python train.py --mlp_ratio=4 --head_dim=32 --inner_norm=false --patch_size=[4, 4] --nesterov=true --final_lr_fraction=0
Rows from block 5, named by matrix and row number. Rows with one number belong to one neuron. Each number is 128 + 24 x the weight over its row's rms, rounded and kept within 0 to 255. All counts start at 0. Numbers have three digits each.
# fc1: MLP up (model.blocks.5.mlp.fc1.weight, 512x128), inputs 86-127
# fc2: MLP down (model.blocks.5.mlp.fc2.weight, 128x512, transposed), outputs 86-127
fc1.412:183113184125143166112108121111103147115141103122115075111127145125186091097131122101186100084141119135137127116108116115121136
fc2.412:114168137125153096103139141143136186161145151166134109155146116086158157121113113121092105126120158154112104143092133122169137
fc1.413:144137140154114096099178083119138119134097134130130149113129127105134114117123086163129132118150119104100129163119121082102100
fc2.413:114103137093144127179109143127116134096167131105103118099118133176106146157133168110126143146166131127168108135142133153074137
fc1.414:131119182139161163144099097145127103127119112155141095176122108110133049147153142133138149120120137104107122133147153147105125
fc2.414:130141103151124129129168151153130125124163105133161116101077136142133137153091099131135118140116166184166136125100100125175176
fc1.415:115122115095096123104164080098131146091107150108144112164116156121154164148083119122104096167108136121114112122135130118117119
fc2.415:109125142162124105129090152185134101132148163112111119098161116137122135123166130138155141092168125155141175153116123126120146
fc1.416:158111129111096127151107122112134182153111129134074120160208131139116123131147158131152117139076128140128152150150130129143145
fc2.416:115136095112147167088099138151095101088118145112183147118086135103127110113128106093115108111120139100142113169122147124140131
fc1.417:143192138114091170113166124110119107155128159169112097148109162134064087167139112141129131151099116112158132133105103179100096
fc2.417:108135101134129061142113129134150109100102086150121139099131109118155139148109122120114109110170176133106114089130134123136179
fc1.418:115125127121118117148135111145123094120128118090148122173114114169129167168129129141105152136163155184109154116153168100067150
fc2.418:143135159110155121114136171120130157136140128122083112113113132113183091113120157167137117127148129097173154128104080168140086
fc1.419:152118105155123155126138127092172118155112125103110081126103165100136152152102145152125133130101149135174133120089121146149104
fc2.419:103150118085125101100172129148097153095132082088128140107136089129149115133162140128120090081173093144132124195172124142120122
fc1.420:190086152096076140118107125144109096161149153161130121105134170104160123137099143180113113151151114081118133114144083088133112
fc2.420:099129137125150092151138092111147144130117123153116155103129105181152106170158127117117156077134133169154108116152125128129130
fc1.421:103176130083105096173138155108109102153095098150153115134152138168141118155100111136108100142131120153140175142104170134150113
fc2.421:097110114162132138098116119086157127140133163091118115145142128061118129090140131104124131126154163099115122124165127134144138
fc1.422:171112132093127160127126101152136124117137132186153112103144137103175091155119124148147123145134121098112123150115139131135169
fc2.422:124154118148121076132179129110150129123153149128105145168169153149122123136132122157112125133132165136169143087163150052099136
fc1.423:157124102168125103133143110090140113155128161156125093110103210115097135124137158141088109105160097119122149110124114170159143
fc2.423:141148134113116103136112101204142135089131090118105180150178129121120127160093113099168152139079137117111168100160126084133125
fc1.424:153122111132115151132171130169157105133128086112093118117131086097159138128111123101161154132132122183161120122163093130124165
fc2.424:145143117146146127134119125093143184128125161126138122119116122116121135129146128139125078128115170098117186125132155137157135
fc1.425:107109165156120120175134113133167147168118139125159106140123145101150137113157120153129146136129105112114142106095106102136125
fc2.425:116153165145100102127111143123080136115145132138085144072132116111127143118131085102131163134107155102138155123109171150104135
fc1.426:108130139143112126133168148139121178125095165151125130099102123146168095108124114130071120138128175110139123155125126106134100
fc2.426:125059120123162118127114113145121099155121148110130149131119104101120147106104150128170142131121128136142115151135103170124139
fc1.427:147166147135124108119153117135140144124128156117114177147147124145145175138134076143125079124135118132122100102145151132159170
fc2.427:135152090132149085113140159133115130112089088134156137145130109100120105120170129154115153131102151107124150117119130107099133
fc1.428:107099131169091116141125111141165150135139126070138109120162136096129154153136104126132127176108131100147133160194113082147147
fc2.428:126127111111135133167151168128085135120152143165148147133044142127167164118136101103166137103175157155114100136198148136116151
fc1.429:147163152125115116135123091102156125106144103152136149139127142101168114134131065156106141132126151100156120150131071136131109
fc2.429:117138143104118141107120216188116156167155150145123139162166118130112167113136141099155106144110099107146140156132111130161167
fc1.430:114143129116149134134125075157156093141136127106073131111139095100138135140118117113125122135110130090136147127127057147116122
fc2.430:135143141133128126090114169130150133076135150152156132104137175126090122164170148166133122130129155136095124166110176125115114
fc1.431:127173102100142140130180118117101139107130113128136150104107138150143140139116135144155132153169114114130101109150149140127135
fc2.431:123092111132124123130128126096103104159108120150134115146114160134136106108153154138099119132106111148117118154106124145134087
fc1.432:145131158152139136101130097099132100138084125160132117148078127144162126120103148124157120119167157127123105138129130180105107
fc2.432:151123132142115111078098132122140137112132128118164157090174130155115163131173112133118071153112109109130122119131124093159108
fc1.433:076145133122169160101153144101091118158188180088135086119128136117137153155131105128130125109148125107128114155119104123122165
fc2.433:118129108151121116150133105157138131116101095120118149113127092122119108131142143154120089146072113133106171106096153118110142
fc1.434:115133128151094091090126133193109107134137135141158109144162130121117107102108125119126100117126130107107143115112107129089165
fc2.434:156093151134125142156166103109137119120126143131108111113160135161144088155130170136105115113121156142168152139094116146147138
fc1.435:129107097133165089141139152156186142122128146112101136158140102120110120135124111111136129153142139119089103127142148126139122
fc2.435:158133145118156134104105152070149090086146138123157118131093119130126172120133125113125139079109087143107120132111131088116128
fc1.436:142139105116168138091157173119115135108126125163165137154090136096157122125147117103139142166121133130138112106137157090146116
fc2.436:107108155139123119129097142146119112159138138099101115129105145140129129134103133137144107146120148143122148137131099158124134
fc1.437:155103092176148142087169121087108113162093152149135135176126132120124132093152156154162137149123135094083148126120134168093135
fc2.437:098146141154106122095140156145112162106148123144150123118122150114100149121141162103120139150113178154132116114133117088123122
fc1.438:102146107101099125162131122135108115163122161095134136140144134154079123149123137138109093151148103148157127111124153109144124
fc2.438:129120137104120129134152091129132119080145158148090110123123122093136096183129102113138121109121115125127111069135139133124119
fc1.439:121133116139151119099126123149068099133102135155157154113098132137147103119120150110127164168116091110121150120136059136122140
fc2.439:116115148115118115126114126141143126130158158148109149129142150136126125151117118156120106113088153110143176150127172147098134
fc1.440:126132135130133154093131129145115091088170160129159133138158168137128096124106119120146136099143114112113103139151149087113101
fc2.440:166101148123125080135131132125136136142111095127102109137110072123123139160130120141133104138144126127086107103134119161132138
fc1.441:152142169179114148129131083161136136153164139130088094134157147132150130118185092109098150118130136139132139130124101109092154
fc2.441:119136136142156094153120157105124133130123120122146133172110104130124114146120125135157201129105109133097141133079126098122147
fc1.442:108164078112132117133121129151082147142156142148137090136101071099132146158104159129118147141135181128103141132158121107120135
fc2.442:140094171137148111172141115142147125089106119089124159140111156137116116103135123154130076156143114138163122130093143170131131
fc1.443:147152140145142130127186126115145133094114130107140140114097157079143141135074103134174120137114122105103103120098136155075137
fc2.443:126122118151128139107095143133120143127115086123152145120126135103154155133127136122070113095113112094118147118169189062143123
fc1.444:094119121122138118163095114125145152143101171132111098151130121100121155145146147121112122139104098121147136127132099101070176
fc2.444:141142179117146125123163139137179103137182107125113171124105111146151141155078134149121116105095129126139116167124141108138125
fc1.445:136102186148122106116104149121166095138107165143099126135183159163139091150174159136092138113143116111155102152161114145119089
fc2.445:120146137104133137126162113150092158088167136152158104110136130096082124099081063122180145161125119154151147072099182128113118
fc1.446:116135156145121119086153124119100130149120090146095126112158112111156149139159106136154109170108081096140100117140152112113108
fc2.446:135165103115093104157144127132135120132149137113106111152082177125146150137109131110110122116101156142126147096075111176104121
fc1.447:143144138149082114157137137131117126127103136147083130134113081142155080151101093079135144138147132110144141143159107125085162
fc2.447:166086122136163115163139185112092114176130139119168120149144180106154171118152116146131121112106100107124103145146136143116122
fc1.448:166159130114135112141095128124166124111124152121116112094139151136128131150066121140131119092107152131147137098143118135158079
fc2.448:089157087088120130104118114121141135106112108117146109135148112133175182123139103140126124114112084141085110148103129122107171
fc1.449:163136116133161122141123156099180103130123123132130111116122120111160182145116132134099163119113128130120124114149117164102079
fc2.449:124155146135086128123150119152138133101147136136113176120136110157123071110124133136123126111126107101129138170093092098094121
fc1.450:142091138156140143109142157122128123188154181103095123125135173127123107119136146109117124130120121157093141139102112163134162
fc2.450:108135117117117086148138109131128127111137091130171102125074133130110164086153156097113132119092138096124101112160117096113096
fc1.451:133150115116144111101132133119143139130123153139165117141085112121130135119128115152126137143150143115097171077137152167103084
fc2.451:129114099124133089140130147103132159162157120154105136073110118149137091154123118146105132124146066154150084168127120106180144
fc1.452:108123129093120139129135110184100167149115156114089134101147172152115092125124100131132122122164138128156128114106124084129129
fc2.452:133131167150146115140130123089075140134164099102150132172091108140174133132124141101129143174132128129103145096158141180131113
fc1.453:110120159115130125094142112148135104115180119113156151167118099150135083156122131142107133116165094131122134130095143169108100
fc2.453:115158121112105151113104154105141130122074133131178088147169145113116185134140141131131093106094123118121105099155111072123161
fc1.454:150169143105145156143112125075122172158062156168125128139119167129123155144086114161130160124093137109122140115103131114137132
fc2.454:113117117184109143127139131145151079112140130103126125128129101089099106095162113117121142127153096159148119100131124133140114
fc1.455:126053129116144188133121105148133121132156123082125096103152118107066151108127171149148126134092132167157126115119131143118154
fc2.455:076138125111147105158129124111137136120077148164133174117133162119130128125118130095100105132129133118118113085146160147164076
fc1.456:120116126185101142134124101138102109088137156101143121139174112092115099109130137143128174152086149157123138130112131107162122
fc2.456:151163122113153114119126128134147101160115138182117131133124138160158139104124087158119128137126149095122104140152150119125171
fc1.457:135146156125132117083115093095062144110085122116136102100152126151126149145136088132105129132126118133126162134118120166149119
fc2.457:097155094146114125111129183142126106138147159134123153155070133131147152092099131121161106159099126124121144140165123121120157
fc1.458:133100119101144118112089109088087116113137114144074124113198131129127142158148136147108145101142151171129136137152135095112120
fc2.458:115142139119103116192148147158137144107121105103135134152062120140175097114128145117126087144099179136130099149150102151118111
fc1.459:129117094092150143141143124130103118145139093125156117156152111115116167137106144147143069089163102153202118108126150164117134
fc2.459:108095118127119087151073124107146118148114112117116171102122124093118089131140166107159140150124132110107155152178100140122162
fc1.460:098130131086146108121165160121120082157135137131099132093156163146164107127163105077153128153114160116133123149119116094141109
fc2.460:164116135158141138129114065122146119105126113095176170163117135120112129109143124133176119114117125178122152100125148155126157
fc1.461:155139180179141157158092120143114155114104132095125126114128131145108133201067132105141123158105142168145134138121113134189117
fc2.461:103118142108114096105145126156126115110165153126133133130097161136155107083149142144101148089169150154133108091150141055117145
fc1.462:127122139123115181138107131179106059133088132132180130151131153102090112148138127091119105119157109135120118141110146102143126
fc2.462:118115134152118090089072161141118131121126114135086163083189152125156092143103083160135106137106147142153152132092141130137139
fc1.463:077143092147154113102192151179100110145103085124141124115156098134140182121119125084113139132155132144129135124141076137115136
fc2.463:130139131083144175164076108100177163106155144070129109125107136143145092145145146144121142098099125124101141150120149141154129
fc1.464:163127157147169141132148106164119118109160152108101132134164099084148106124171115136135177105134165092144123094109076123143117
fc2.464:112142136134127119114124124126127052144135108147148132135156116200158131119096137139103138136161120139090073113125067117099160
fc1.465:083170165132109157118132154128124128153153125117097160144138133120167135138119160099113147130098092144153119127115096154114126
fc2.465:143128132180120107103116104151153109124131148127128123096084108113108086098138116144150089109146145107143113088132167088164116
fc1.466:120123134123079127155171116141097156140099180150147113140096138155118128154122149118084087135094110125146142122129102129098134
fc2.466:142154125130152135094109142144179126134149090136089099143142094104111161091127120177154138125113141132105089084123139102097129
fc1.467:126151113152099117138133094131118173171174152156145106129152134124160137121157134093131102083101136114113123135113165113156166
fc2.467:141178138084145114147124123136107124079073112113172130128147138133060141166184174131117160099097100114110150134144136130111108
fc1.468:135115128115113119151111148104126118150151120146126116164113148124097162070128176173141130156163120113116137117178093127090140
fc2.468:101192132140132156114143091119093126107155124097121120092127110169127120160097079026111079114101139135147123165124147081138084
fc1.469:148110173161118096137159156122157158141110147105092113130127170107147104127160165129126146087190131108073117142152131110097084
fc2.469:114148143175137100111130133117063112134109138096125122124154099143149136133105137120135090161091105082171129158103123137126086
fc1.470:178150073164099134124176147133152125125100109096123129087159118137162105162123150147114120103146130107135150129144134106090131
fc2.470:104129181111131124145095152117121140126165119146113149152129136089138142086125171127122125193068104155095138156106114140153118
fc1.471:094126123089135092162139092167124167124177122093099120125160140121090116113118103132129159171121137082144157139107173151132118
fc2.471:112120144123133108142156151097141094139119120124133102129114120132164110135138135151147111162141092182109127162111113137138159
fc1.472:143138093106103120138091140126120142116171169122132126136154159157135152128151104148103136101132131103173161141120136120090107
fc2.472:165154157161140110134128105114120141118105110142109140160086120131137094109110139140168110125153146168127117106122102147135153
fc1.473:161126195119172120073131126125127166086120126106094115101113160132142103095132165127102127094154121165140099105131138132121140
fc2.473:160153094117143151141146096132138120091185153105121151099127143077143130096111094114120159121124126098157121155123104161108133
fc1.474:146102172113121116159129108047150144094168151138137150113151171134106094116106183126109095163105131126121118109156128140079136
fc2.474:107154115145104185135084104194102127094124154104132122142162111143143153135148117097120082128109154177148144144130116165160096
fc1.475:130161140134125135106113166161147111138133135166140105116146133138167135072161092114097139153120146134160119101137148129104141
fc2.475:175163128135121133092135153125120121090100135098136156150138108122133146156147084123146162104141141108131075155118100133147097
fc1.476:120155115086130129112109127157132113108119132127122153161067134132165082091170131092153145119100149127130132119136091122124136
fc2.476:148074126128130120161111180085169171130101157128135117107187129163146137140109093134103139149103134145126155135148152132121137
fc1.477:090134129156097100121129115135138142173145153099097134112131165145126106130139084109103144112144147082152135123101081129109096
fc2.477:135167137046141115163114130125088113113106130132137127143069106122157148138127163121141128152083134152096130165106114134108158