{
  "arch": "uvit",
  "dataset": "retinal OCT scans (Kermany 2017)",
  "cond_dim": 256,
  "fused_qkv": true,
  "positions": "conv",
  "residual_init": "none",
  "learning_rate": 0.015,
  "nesterov": true,
  "orthogonalizer": "newton_schulz_5",
  "adamw_lr_other_params": 0.00072,
  "max_steps": 6800,
  "epochs": 17.7,
  "final_lr_fraction": 0,
  "weight_decay": 0.01,
  "adamw_weight_decay_other_params": 0.01
}
Rows from block 3 of a small image diffusion model, named by matrix and row number. Rows with one number belong to one neuron. Each number is 128 + 32 x the weight over its row's rms, rounded and kept within 0 to 255. All counts start at 0.
After each neuron's rows are labels from the 100 images, of 14976 (inputs lightly noised), where the neuron reaches its highest value: "top examples" is what is common among them. Only what is clearly more common there than usual is listed. The data: retinal OCT scans (Kermany 2017). In brackets: how many of the 100, against the usual share in percent.
# fc1: MLP up (model.blocks.3.mlp.fc1.weight, 512x128), inputs 0-127
# fc2: MLP down (model.blocks.3.mlp.fc2.weight, 128x512, transposed), outputs 0-127

fc1.80 [164  92 148 147 166 118  89  59 136 143  99 111 142 100 193 104 152 113  82 127 190 163  85 150 136 100 160  95 115  66 167 114 136 125 129 106 100 150 116 135 101 148 169 122  90 145 159 164  95  93 112 160 100 101 137 133 133  94  73  69 102 111 147 152 136 142 114 121  84 210 116 170 130 149 167 125 156 216 132  68  65 128  70 171 118 162 124 125 127 180 116 119 136 167 109 168 131 131 119 211  89 171 138 133 144  94 149 104 133 144  90 141 143 142 138  93 129  80 138  51 108 163 129 149 122 131 148 158]
fc2.80 [ 64 154 125 122 108 136 111 116 143  71 106 116 154 124 125 129  66 165 154 155 148  87 201 198 117 109  98 149 120 112 107 110 175 174 150 152  93 138 105 130 114 145 125 117 133 113 165 108 134 147 130 111 136 115  97 144 139 190  96 152 162 115 153  84  81  46  91  86 156 129 136  90 153 138 147 151  99 139 149 150 111 117 122 115 141 116  76 100 125 148 140 195 117 121 153 178 161 176 155  71  97  88 155 173  95 136 174 120  63 119 143 150 201  73 161  78 123  56 181 171 128 113 128 149 139 159 103  93]
top examples: finding: choroidal neovascularization (76 vs 29.4)

fc1.460 [ 49 117  80  79 124 156  64 125 101 109  89 123 206 181 100 144 122 130 146  99 136 104 117  82 104 142 121 176  96 114 121 122 141 156 128 187 124 111 112 114 117 118 144 163 208 131 149 137 133 188 182 116  94 125  55 150 112 140 114 156 171 160  75 153 117 142 129 174 122 126 145 156 192 119  94 104 142 186  75 164 144 167  82 152 144 174 171 168 150  57 106 127 122 127 134 127 105 136 125 150 114 144 150  95  74 100  66 119 118 108 178  85 127 117  89 158 148 102 168 135 142  98 129 143 105 152 160  93]
fc2.460 [160 142 159 129 100 115 158 139 148 139 120 123  94  46 140 110 154 142  73 168 171 160 155 117  80 142 185  83 100 174 115 154 118 126 156 100 116 107 162 126 102 149  64 118  76 158 132 145 107  73  93 165 186  98 165 174 216 154 106 124 100 115 112 135 166 107 162  84 178 166 104 136  79 145 135 120 148  91 134 103  83  92  82  98 131 123 100 144 129 180 155  96 132 168 109 149 160 124 145 120 137 104 144 155 196 118 210 149 121 144 102 120 144 136  95 121 145 140 125 171  86 202  93 107 161  91 147 124]
top examples: finding: diabetic macular edema (41 vs 11.7)

fc1.435 [176 128 174 157 103 181 115 134 137 134 101 122 181 124  96  77 100  95  98 136 133 131 125 106 121 114 159 131  78 113 133 122  90 122 122 127 142 153 187 149  91 189 167 166 118 152 109 143 226 124 140  68 127 176 173 117  91 129  89 157 146 158 107 140 134  84 121 146  95 103 146 110 165 136 130 180 164  89  79 125  95 108 154  93 163  82 113 133  87 148 134 163 121 127 104 128 102 158 143 153 118 150  80  77 121 107 154 114 129  67 183  65 150  51 149 135 152 186  49 137 179 136 168 134  84 123 114 125]
fc2.435 [ 57 147  95  65 139 115 141 117  71  65 152 156  76 103 124 120 163 149 107 164 136  96 129 156 207 164 172 122 160 181 138 144 136 132 172 162 163  86 127 180 105  56  71 142 183 147 120 114 139  87 126 166 113  85 112 111  98 160 105 105 133  91 114  92 172 122 116  85 156  92 157 125  97 146 174 106 117 142 154 163 147  90 101 153 113  86 114 122 136 133 144  95  93 116 112  91 105 154 127  88 105  94 150 167 142 147 117 172 111 116  92  72 131 160 138 124 101 116 184 128 129  39 122 103  86 176 105 152]
top examples: finding: normal (79 vs 51.6)

fc1.116 [114 185 105  78 138 141 132  88 111 125 151 159 137 179 146 146  72 128 178 145 109 113  85 108 135 149 142 143 127 154  94 106 137 155 161 169 163  66 169 121 160  64  96 137 118 116 115  68 136 123 133 192 135 113 182  82 139 152 176 153 200  56 132 142 148  95 164 135  90 185 149 180 127 162 127  71 118 135 117 108 141 174 135 134 101 144 169  97 196 120 145 111 146 139 154  75 101 121 140 153 124  84 188 129 150  98  67  99 126 106  96  74 110 111 118 134 141 128  96  84 170 143 102 144 108  56 109 117]
fc2.116 [103 134  60 123 148 131 140 166 170 203  74 132 124 106 123 113 131 171  78 115 146 199 149 126 107 127 137  57 111  96 135  88  98 114 174 140  96 148 107  47 116 145 113 123 143 129 161 177 111 150 132  89 151  82 104 160 123 139 104  77 145 176  95 108 155 125  66 123 173  85 135 104 140 135 111 196 117  73 118  89 121  62 100 115 158 157 103 108  86 168  77 134 164 168  83 160 146 173 145 105 118 126 110 131  93 129  93 103  99 142 176  68 156 142 102 147 117 146 135 166  62 114 108  91 117 146 141 119]
top examples: finding: diabetic macular edema (45 vs 11.7)

fc1.388 [142 123 152 129 124 111  94 138 179 104 111  75 101  76 151 147 117 104 187 143  50 114 145 157 130 148 166  64 157 123 114 127 102 191 192 144  93 111 200  96  89 170 120 118 104  92 143 151 106 115  88 150 113  93  61 156 120  90 169 171 127 153 112 137  71  87 133 156 150 135 151 174 167 112  90  94 139  77 106 129 112 112 165  79  77 183 161 127 157 133 135 131 103 119 131 109 132 139 126 192 127 126 160  90 122 181 130 116  82 170 180 148 117 140 156 133 100 157 114 136 125 175  76  65 142 155 164  95]
fc2.388 [101 120 102 100 137  85 173 105 131 145 185 203 132 185 159 124  89  71 124 120 153 148 138  49 221 169  44 141 145 128 105 125 122 103 126 153 127 153 112 154 159 104 162 138 105 146 159 133 113 136 140  85 166 116 136  79  82 210 148  99  63 154 116 152 141 107 127  95 140 129 155 175  87  88 143 101 118 154 138 115 174 194 155 121 166 122 116 181 124 100 128  79 139 145 123 107 133 137 108 113 113 134 134 135  88 131 181 103 195  52 144 115 120 152 113 121 140 107 103 119 126 107 165  90 109 121  88  99]
top examples: finding: diabetic macular edema (45 vs 11.7)

fc1.263 [ 81 165 163 106 128 187 149 121 134 128  67  57 109 128 165 111  81  89  83 123 141 141  78 144 155 104 155  94 112 155 120 160 177 134  80 102 106 133 178 135  99 135 128  81 142 146 156 166 109 171 141 216 118 162 125 120 133 102 106 117  41 142 110 139 175 120 177 122 133  92 197 139  62 104 133 173 176 163 121  87 127 133 104 139 129 108  96 122 123 116 150 162 124 127 182 152 112 117  84 141 136  99 114 105 148  83 127 157 151 136 125 155 127 120 135  61 178 121 149  90 112 137  91  70 101 191 118 185]
fc2.263 [168  87 144 107 140 112 151 133 130 150 154 131 141 163 154  86  98 169 162 133 131 121  93 139  80 103  29  91 118  78  87  72 117 119 140  92 173 185 110 134 112 101 129  93 141  99  88  74 131 156  97 106  53  59 109 123  92 153 164 136 165 113  71 112  87 134  80 123 117 138 118 134 196 127 158  73 144 152  94 104 148 144 140 114 165 148 139  86 173 143  78 100 121 137 138 101  96 145 159 108 159 125 162 148 160 152  84  79 117  53 132 178 106  53 116 111 150  96 144 146 152 147 134 120 101  96 103 128]
top examples: finding: normal (84 vs 51.6)

fc1.459 [117 153 102  91  98 122 134 150 144 119 109 217 149 122 145 115 140 165 161 117  82  89  83  55 190 172  93 151  83 120 136 100  98 193 159 172 115 136 133 115 101  78  51 123 113 173 119  81 126  59 139 100 151 126 174 131 189 159 143 151 160 146 118 121 129 142 166 142 108 118 174 140 100  98 163 129 155 143 114 106 163 169  83  64 119  81 122 157 157 140 122 113 166 136 144  89  84 143  94 159 144 129 163  79 128 146 105  63 146 133 115  87 109 189  98 109 123  99 148 152 100 144 183 168 106 102 145 141]
fc2.459 [120 145 145  92 143  98 136 140 113 203  45  85 103 141 112 158 160 156 128 151 111 144 187 202  77 116 128  59 118 160 100 103 102 118 143 110 175 133 151 120 131 171 205 128 152  46 180 159 127 164 121  87 120  56 145  96  78 131 120  67  97 147 116 134 165 107 143 140 145 165 135 114 179 184 105 160 127  84  99 174 113  73 168 119 153 103 179 110 112 152 106  99  99 144  98 141 152 150 196 132 124 137 160 105 133 158 126 131 106 121 163 107 175 113 122 142 135 141 135 125 129  94 112 172 165 142 103 148]
top examples: finding: choroidal neovascularization (59 vs 29.4); finding: diabetic macular edema (32 vs 11.7)

fc1.115 [157 105 149 116 116 165 172 103  88  82 152 140 142 114 140 168  44 205  98 186 135 121 144 106  98 144 108 117 128 115 204 105 130 203 122 103 166 134 133 160 103 155 190 167 106 143 139 154 122 152 116 120 101 145  99 118 114  68  57  91 169 137 115  62 132 155 124 178  99 111 144  92 104  45  77 178 170 134 129  96  73 145 122 124 116 143 137 128 121 136 117 206 146 101 103 144  89 124 114 124 167  96 139 124  75 124 135 116 161 121 126 117 175 153 160 126 128 132  93  89 115 173 125 159  90 177 110 137]
fc2.115 [106 101 144 118 140 128 174 153 159 116 112 186 104 176 161  93 143 176 166 145 146 131  57 116 154  84 164 163 145 136 172 115 122  93 129 195 110  69 145 158 160  96 130 138 151 100  74  95 133 111 118 184 139 137 120 138 153 108 139 182 116 168 152 188 163 136 143  85 116 104  78 102 156 115 163 176  83  73 108 140  68 178  75  94 196  92 103 139 145 156 119 162 146 123 131 176 131 117 117 132 200 104 155 129 126 142 152 136  95 131 152 112  62 144 162 110  96  85 116  95 139 150 139  56 153  95 150 157]
top examples: finding: diabetic macular edema (35 vs 11.7)

fc1.181 [175 108 132 138  93 150 101 114  84 106  77 105  83 142 181 125  81 124 124 151 169 105 117 111 136 166 134 118 130 167 148  82  88 124  75  83 141 131 189 152 122 113  95 119  99 115 137 156  47 198  83 161 154  99 128  36 163 146 126 151 154 159  54 136 144 115 159 125 186 124 132 157 158 146  94 132 184  96 134  75 150  88  91 138 150 145 158 114  79 158 135 128 141 145 172 141 124 198  97 136 114 108  91  59 130 143 127 194 150 136 135 158 142 149  87  96 159 109 133 145 119 176  93 144 161 139 116 155]
fc2.181 [ 94 143 128 146 147  99 151  90 149 141 135 158 152 165 148  82 166 100 121 173 108 162 116 131 110 114 145  91 113  68  83 113 143 159 132 150  75 154 150 137 141 193 148 104 144  99 111  85 128 147 146 113  95  81  99 208 125 124 199 163 171 144 123 172 111  73 179  85 161  86 112 133 129 100 120 141 103 122 125  49 117 136 145  92 136 132 138 151 145 115 192 147 107  81 137 165 176 116 131 114 141 127 124 183 145  54 117 106 108 132 177 128 134 128 118 191 109 169 172 134 198 105 101 173  86  52 120 143]
top examples: finding: normal (95 vs 51.6)

fc1.10 [ 94 109 111 105 129  54 135 116 189 126 105 115 150 102 130 113  88  99 163 173 149 133  85  68  40 160 195 116 196 163 120 132 150 174  99  93  79 137 141 127 170 142 120  86 131 131 176 133 120 147  95 139 124 122 101 165 121 119 169 131 128 172 100 111 119 120 126 116 126 128 120 107 134 124 152 137 109 141  70 130 155 106 156 224 116 138  77 135 174 125 175 117 158 114 148 106 129 157 116 137 113 165 117 104 108 148 164 108 207 125 114 142 152 162 110 144  58 140 158 104  77  17 159 130 151 104 127 115]
fc2.10 [ 82 149 149 114 112 153 136 128 117 100 156 166  94 129 162 111 139 137  92 141 115  75 155 140 161 127 103 185  88 166 116 111 119 108 118  68 191 151 127 188 102 137 143 127  72 134 105  80 173 109 215 136 101 105 180  86  72  91 114  95 137 112 202 151  95 165  92 136  96 129  68 177 114  89 101 150 201 133 150 122 111 103  86  95 131 147 124 114 110 174 107 120  65 139  84 163  86  80 127 108 146  98 195 150 143 122 114 150 107 135 148 130 135 170  94 124 159 147 156 164 145 189 153  98 124 162 140 150]
top examples: finding: diabetic macular edema (57 vs 11.7)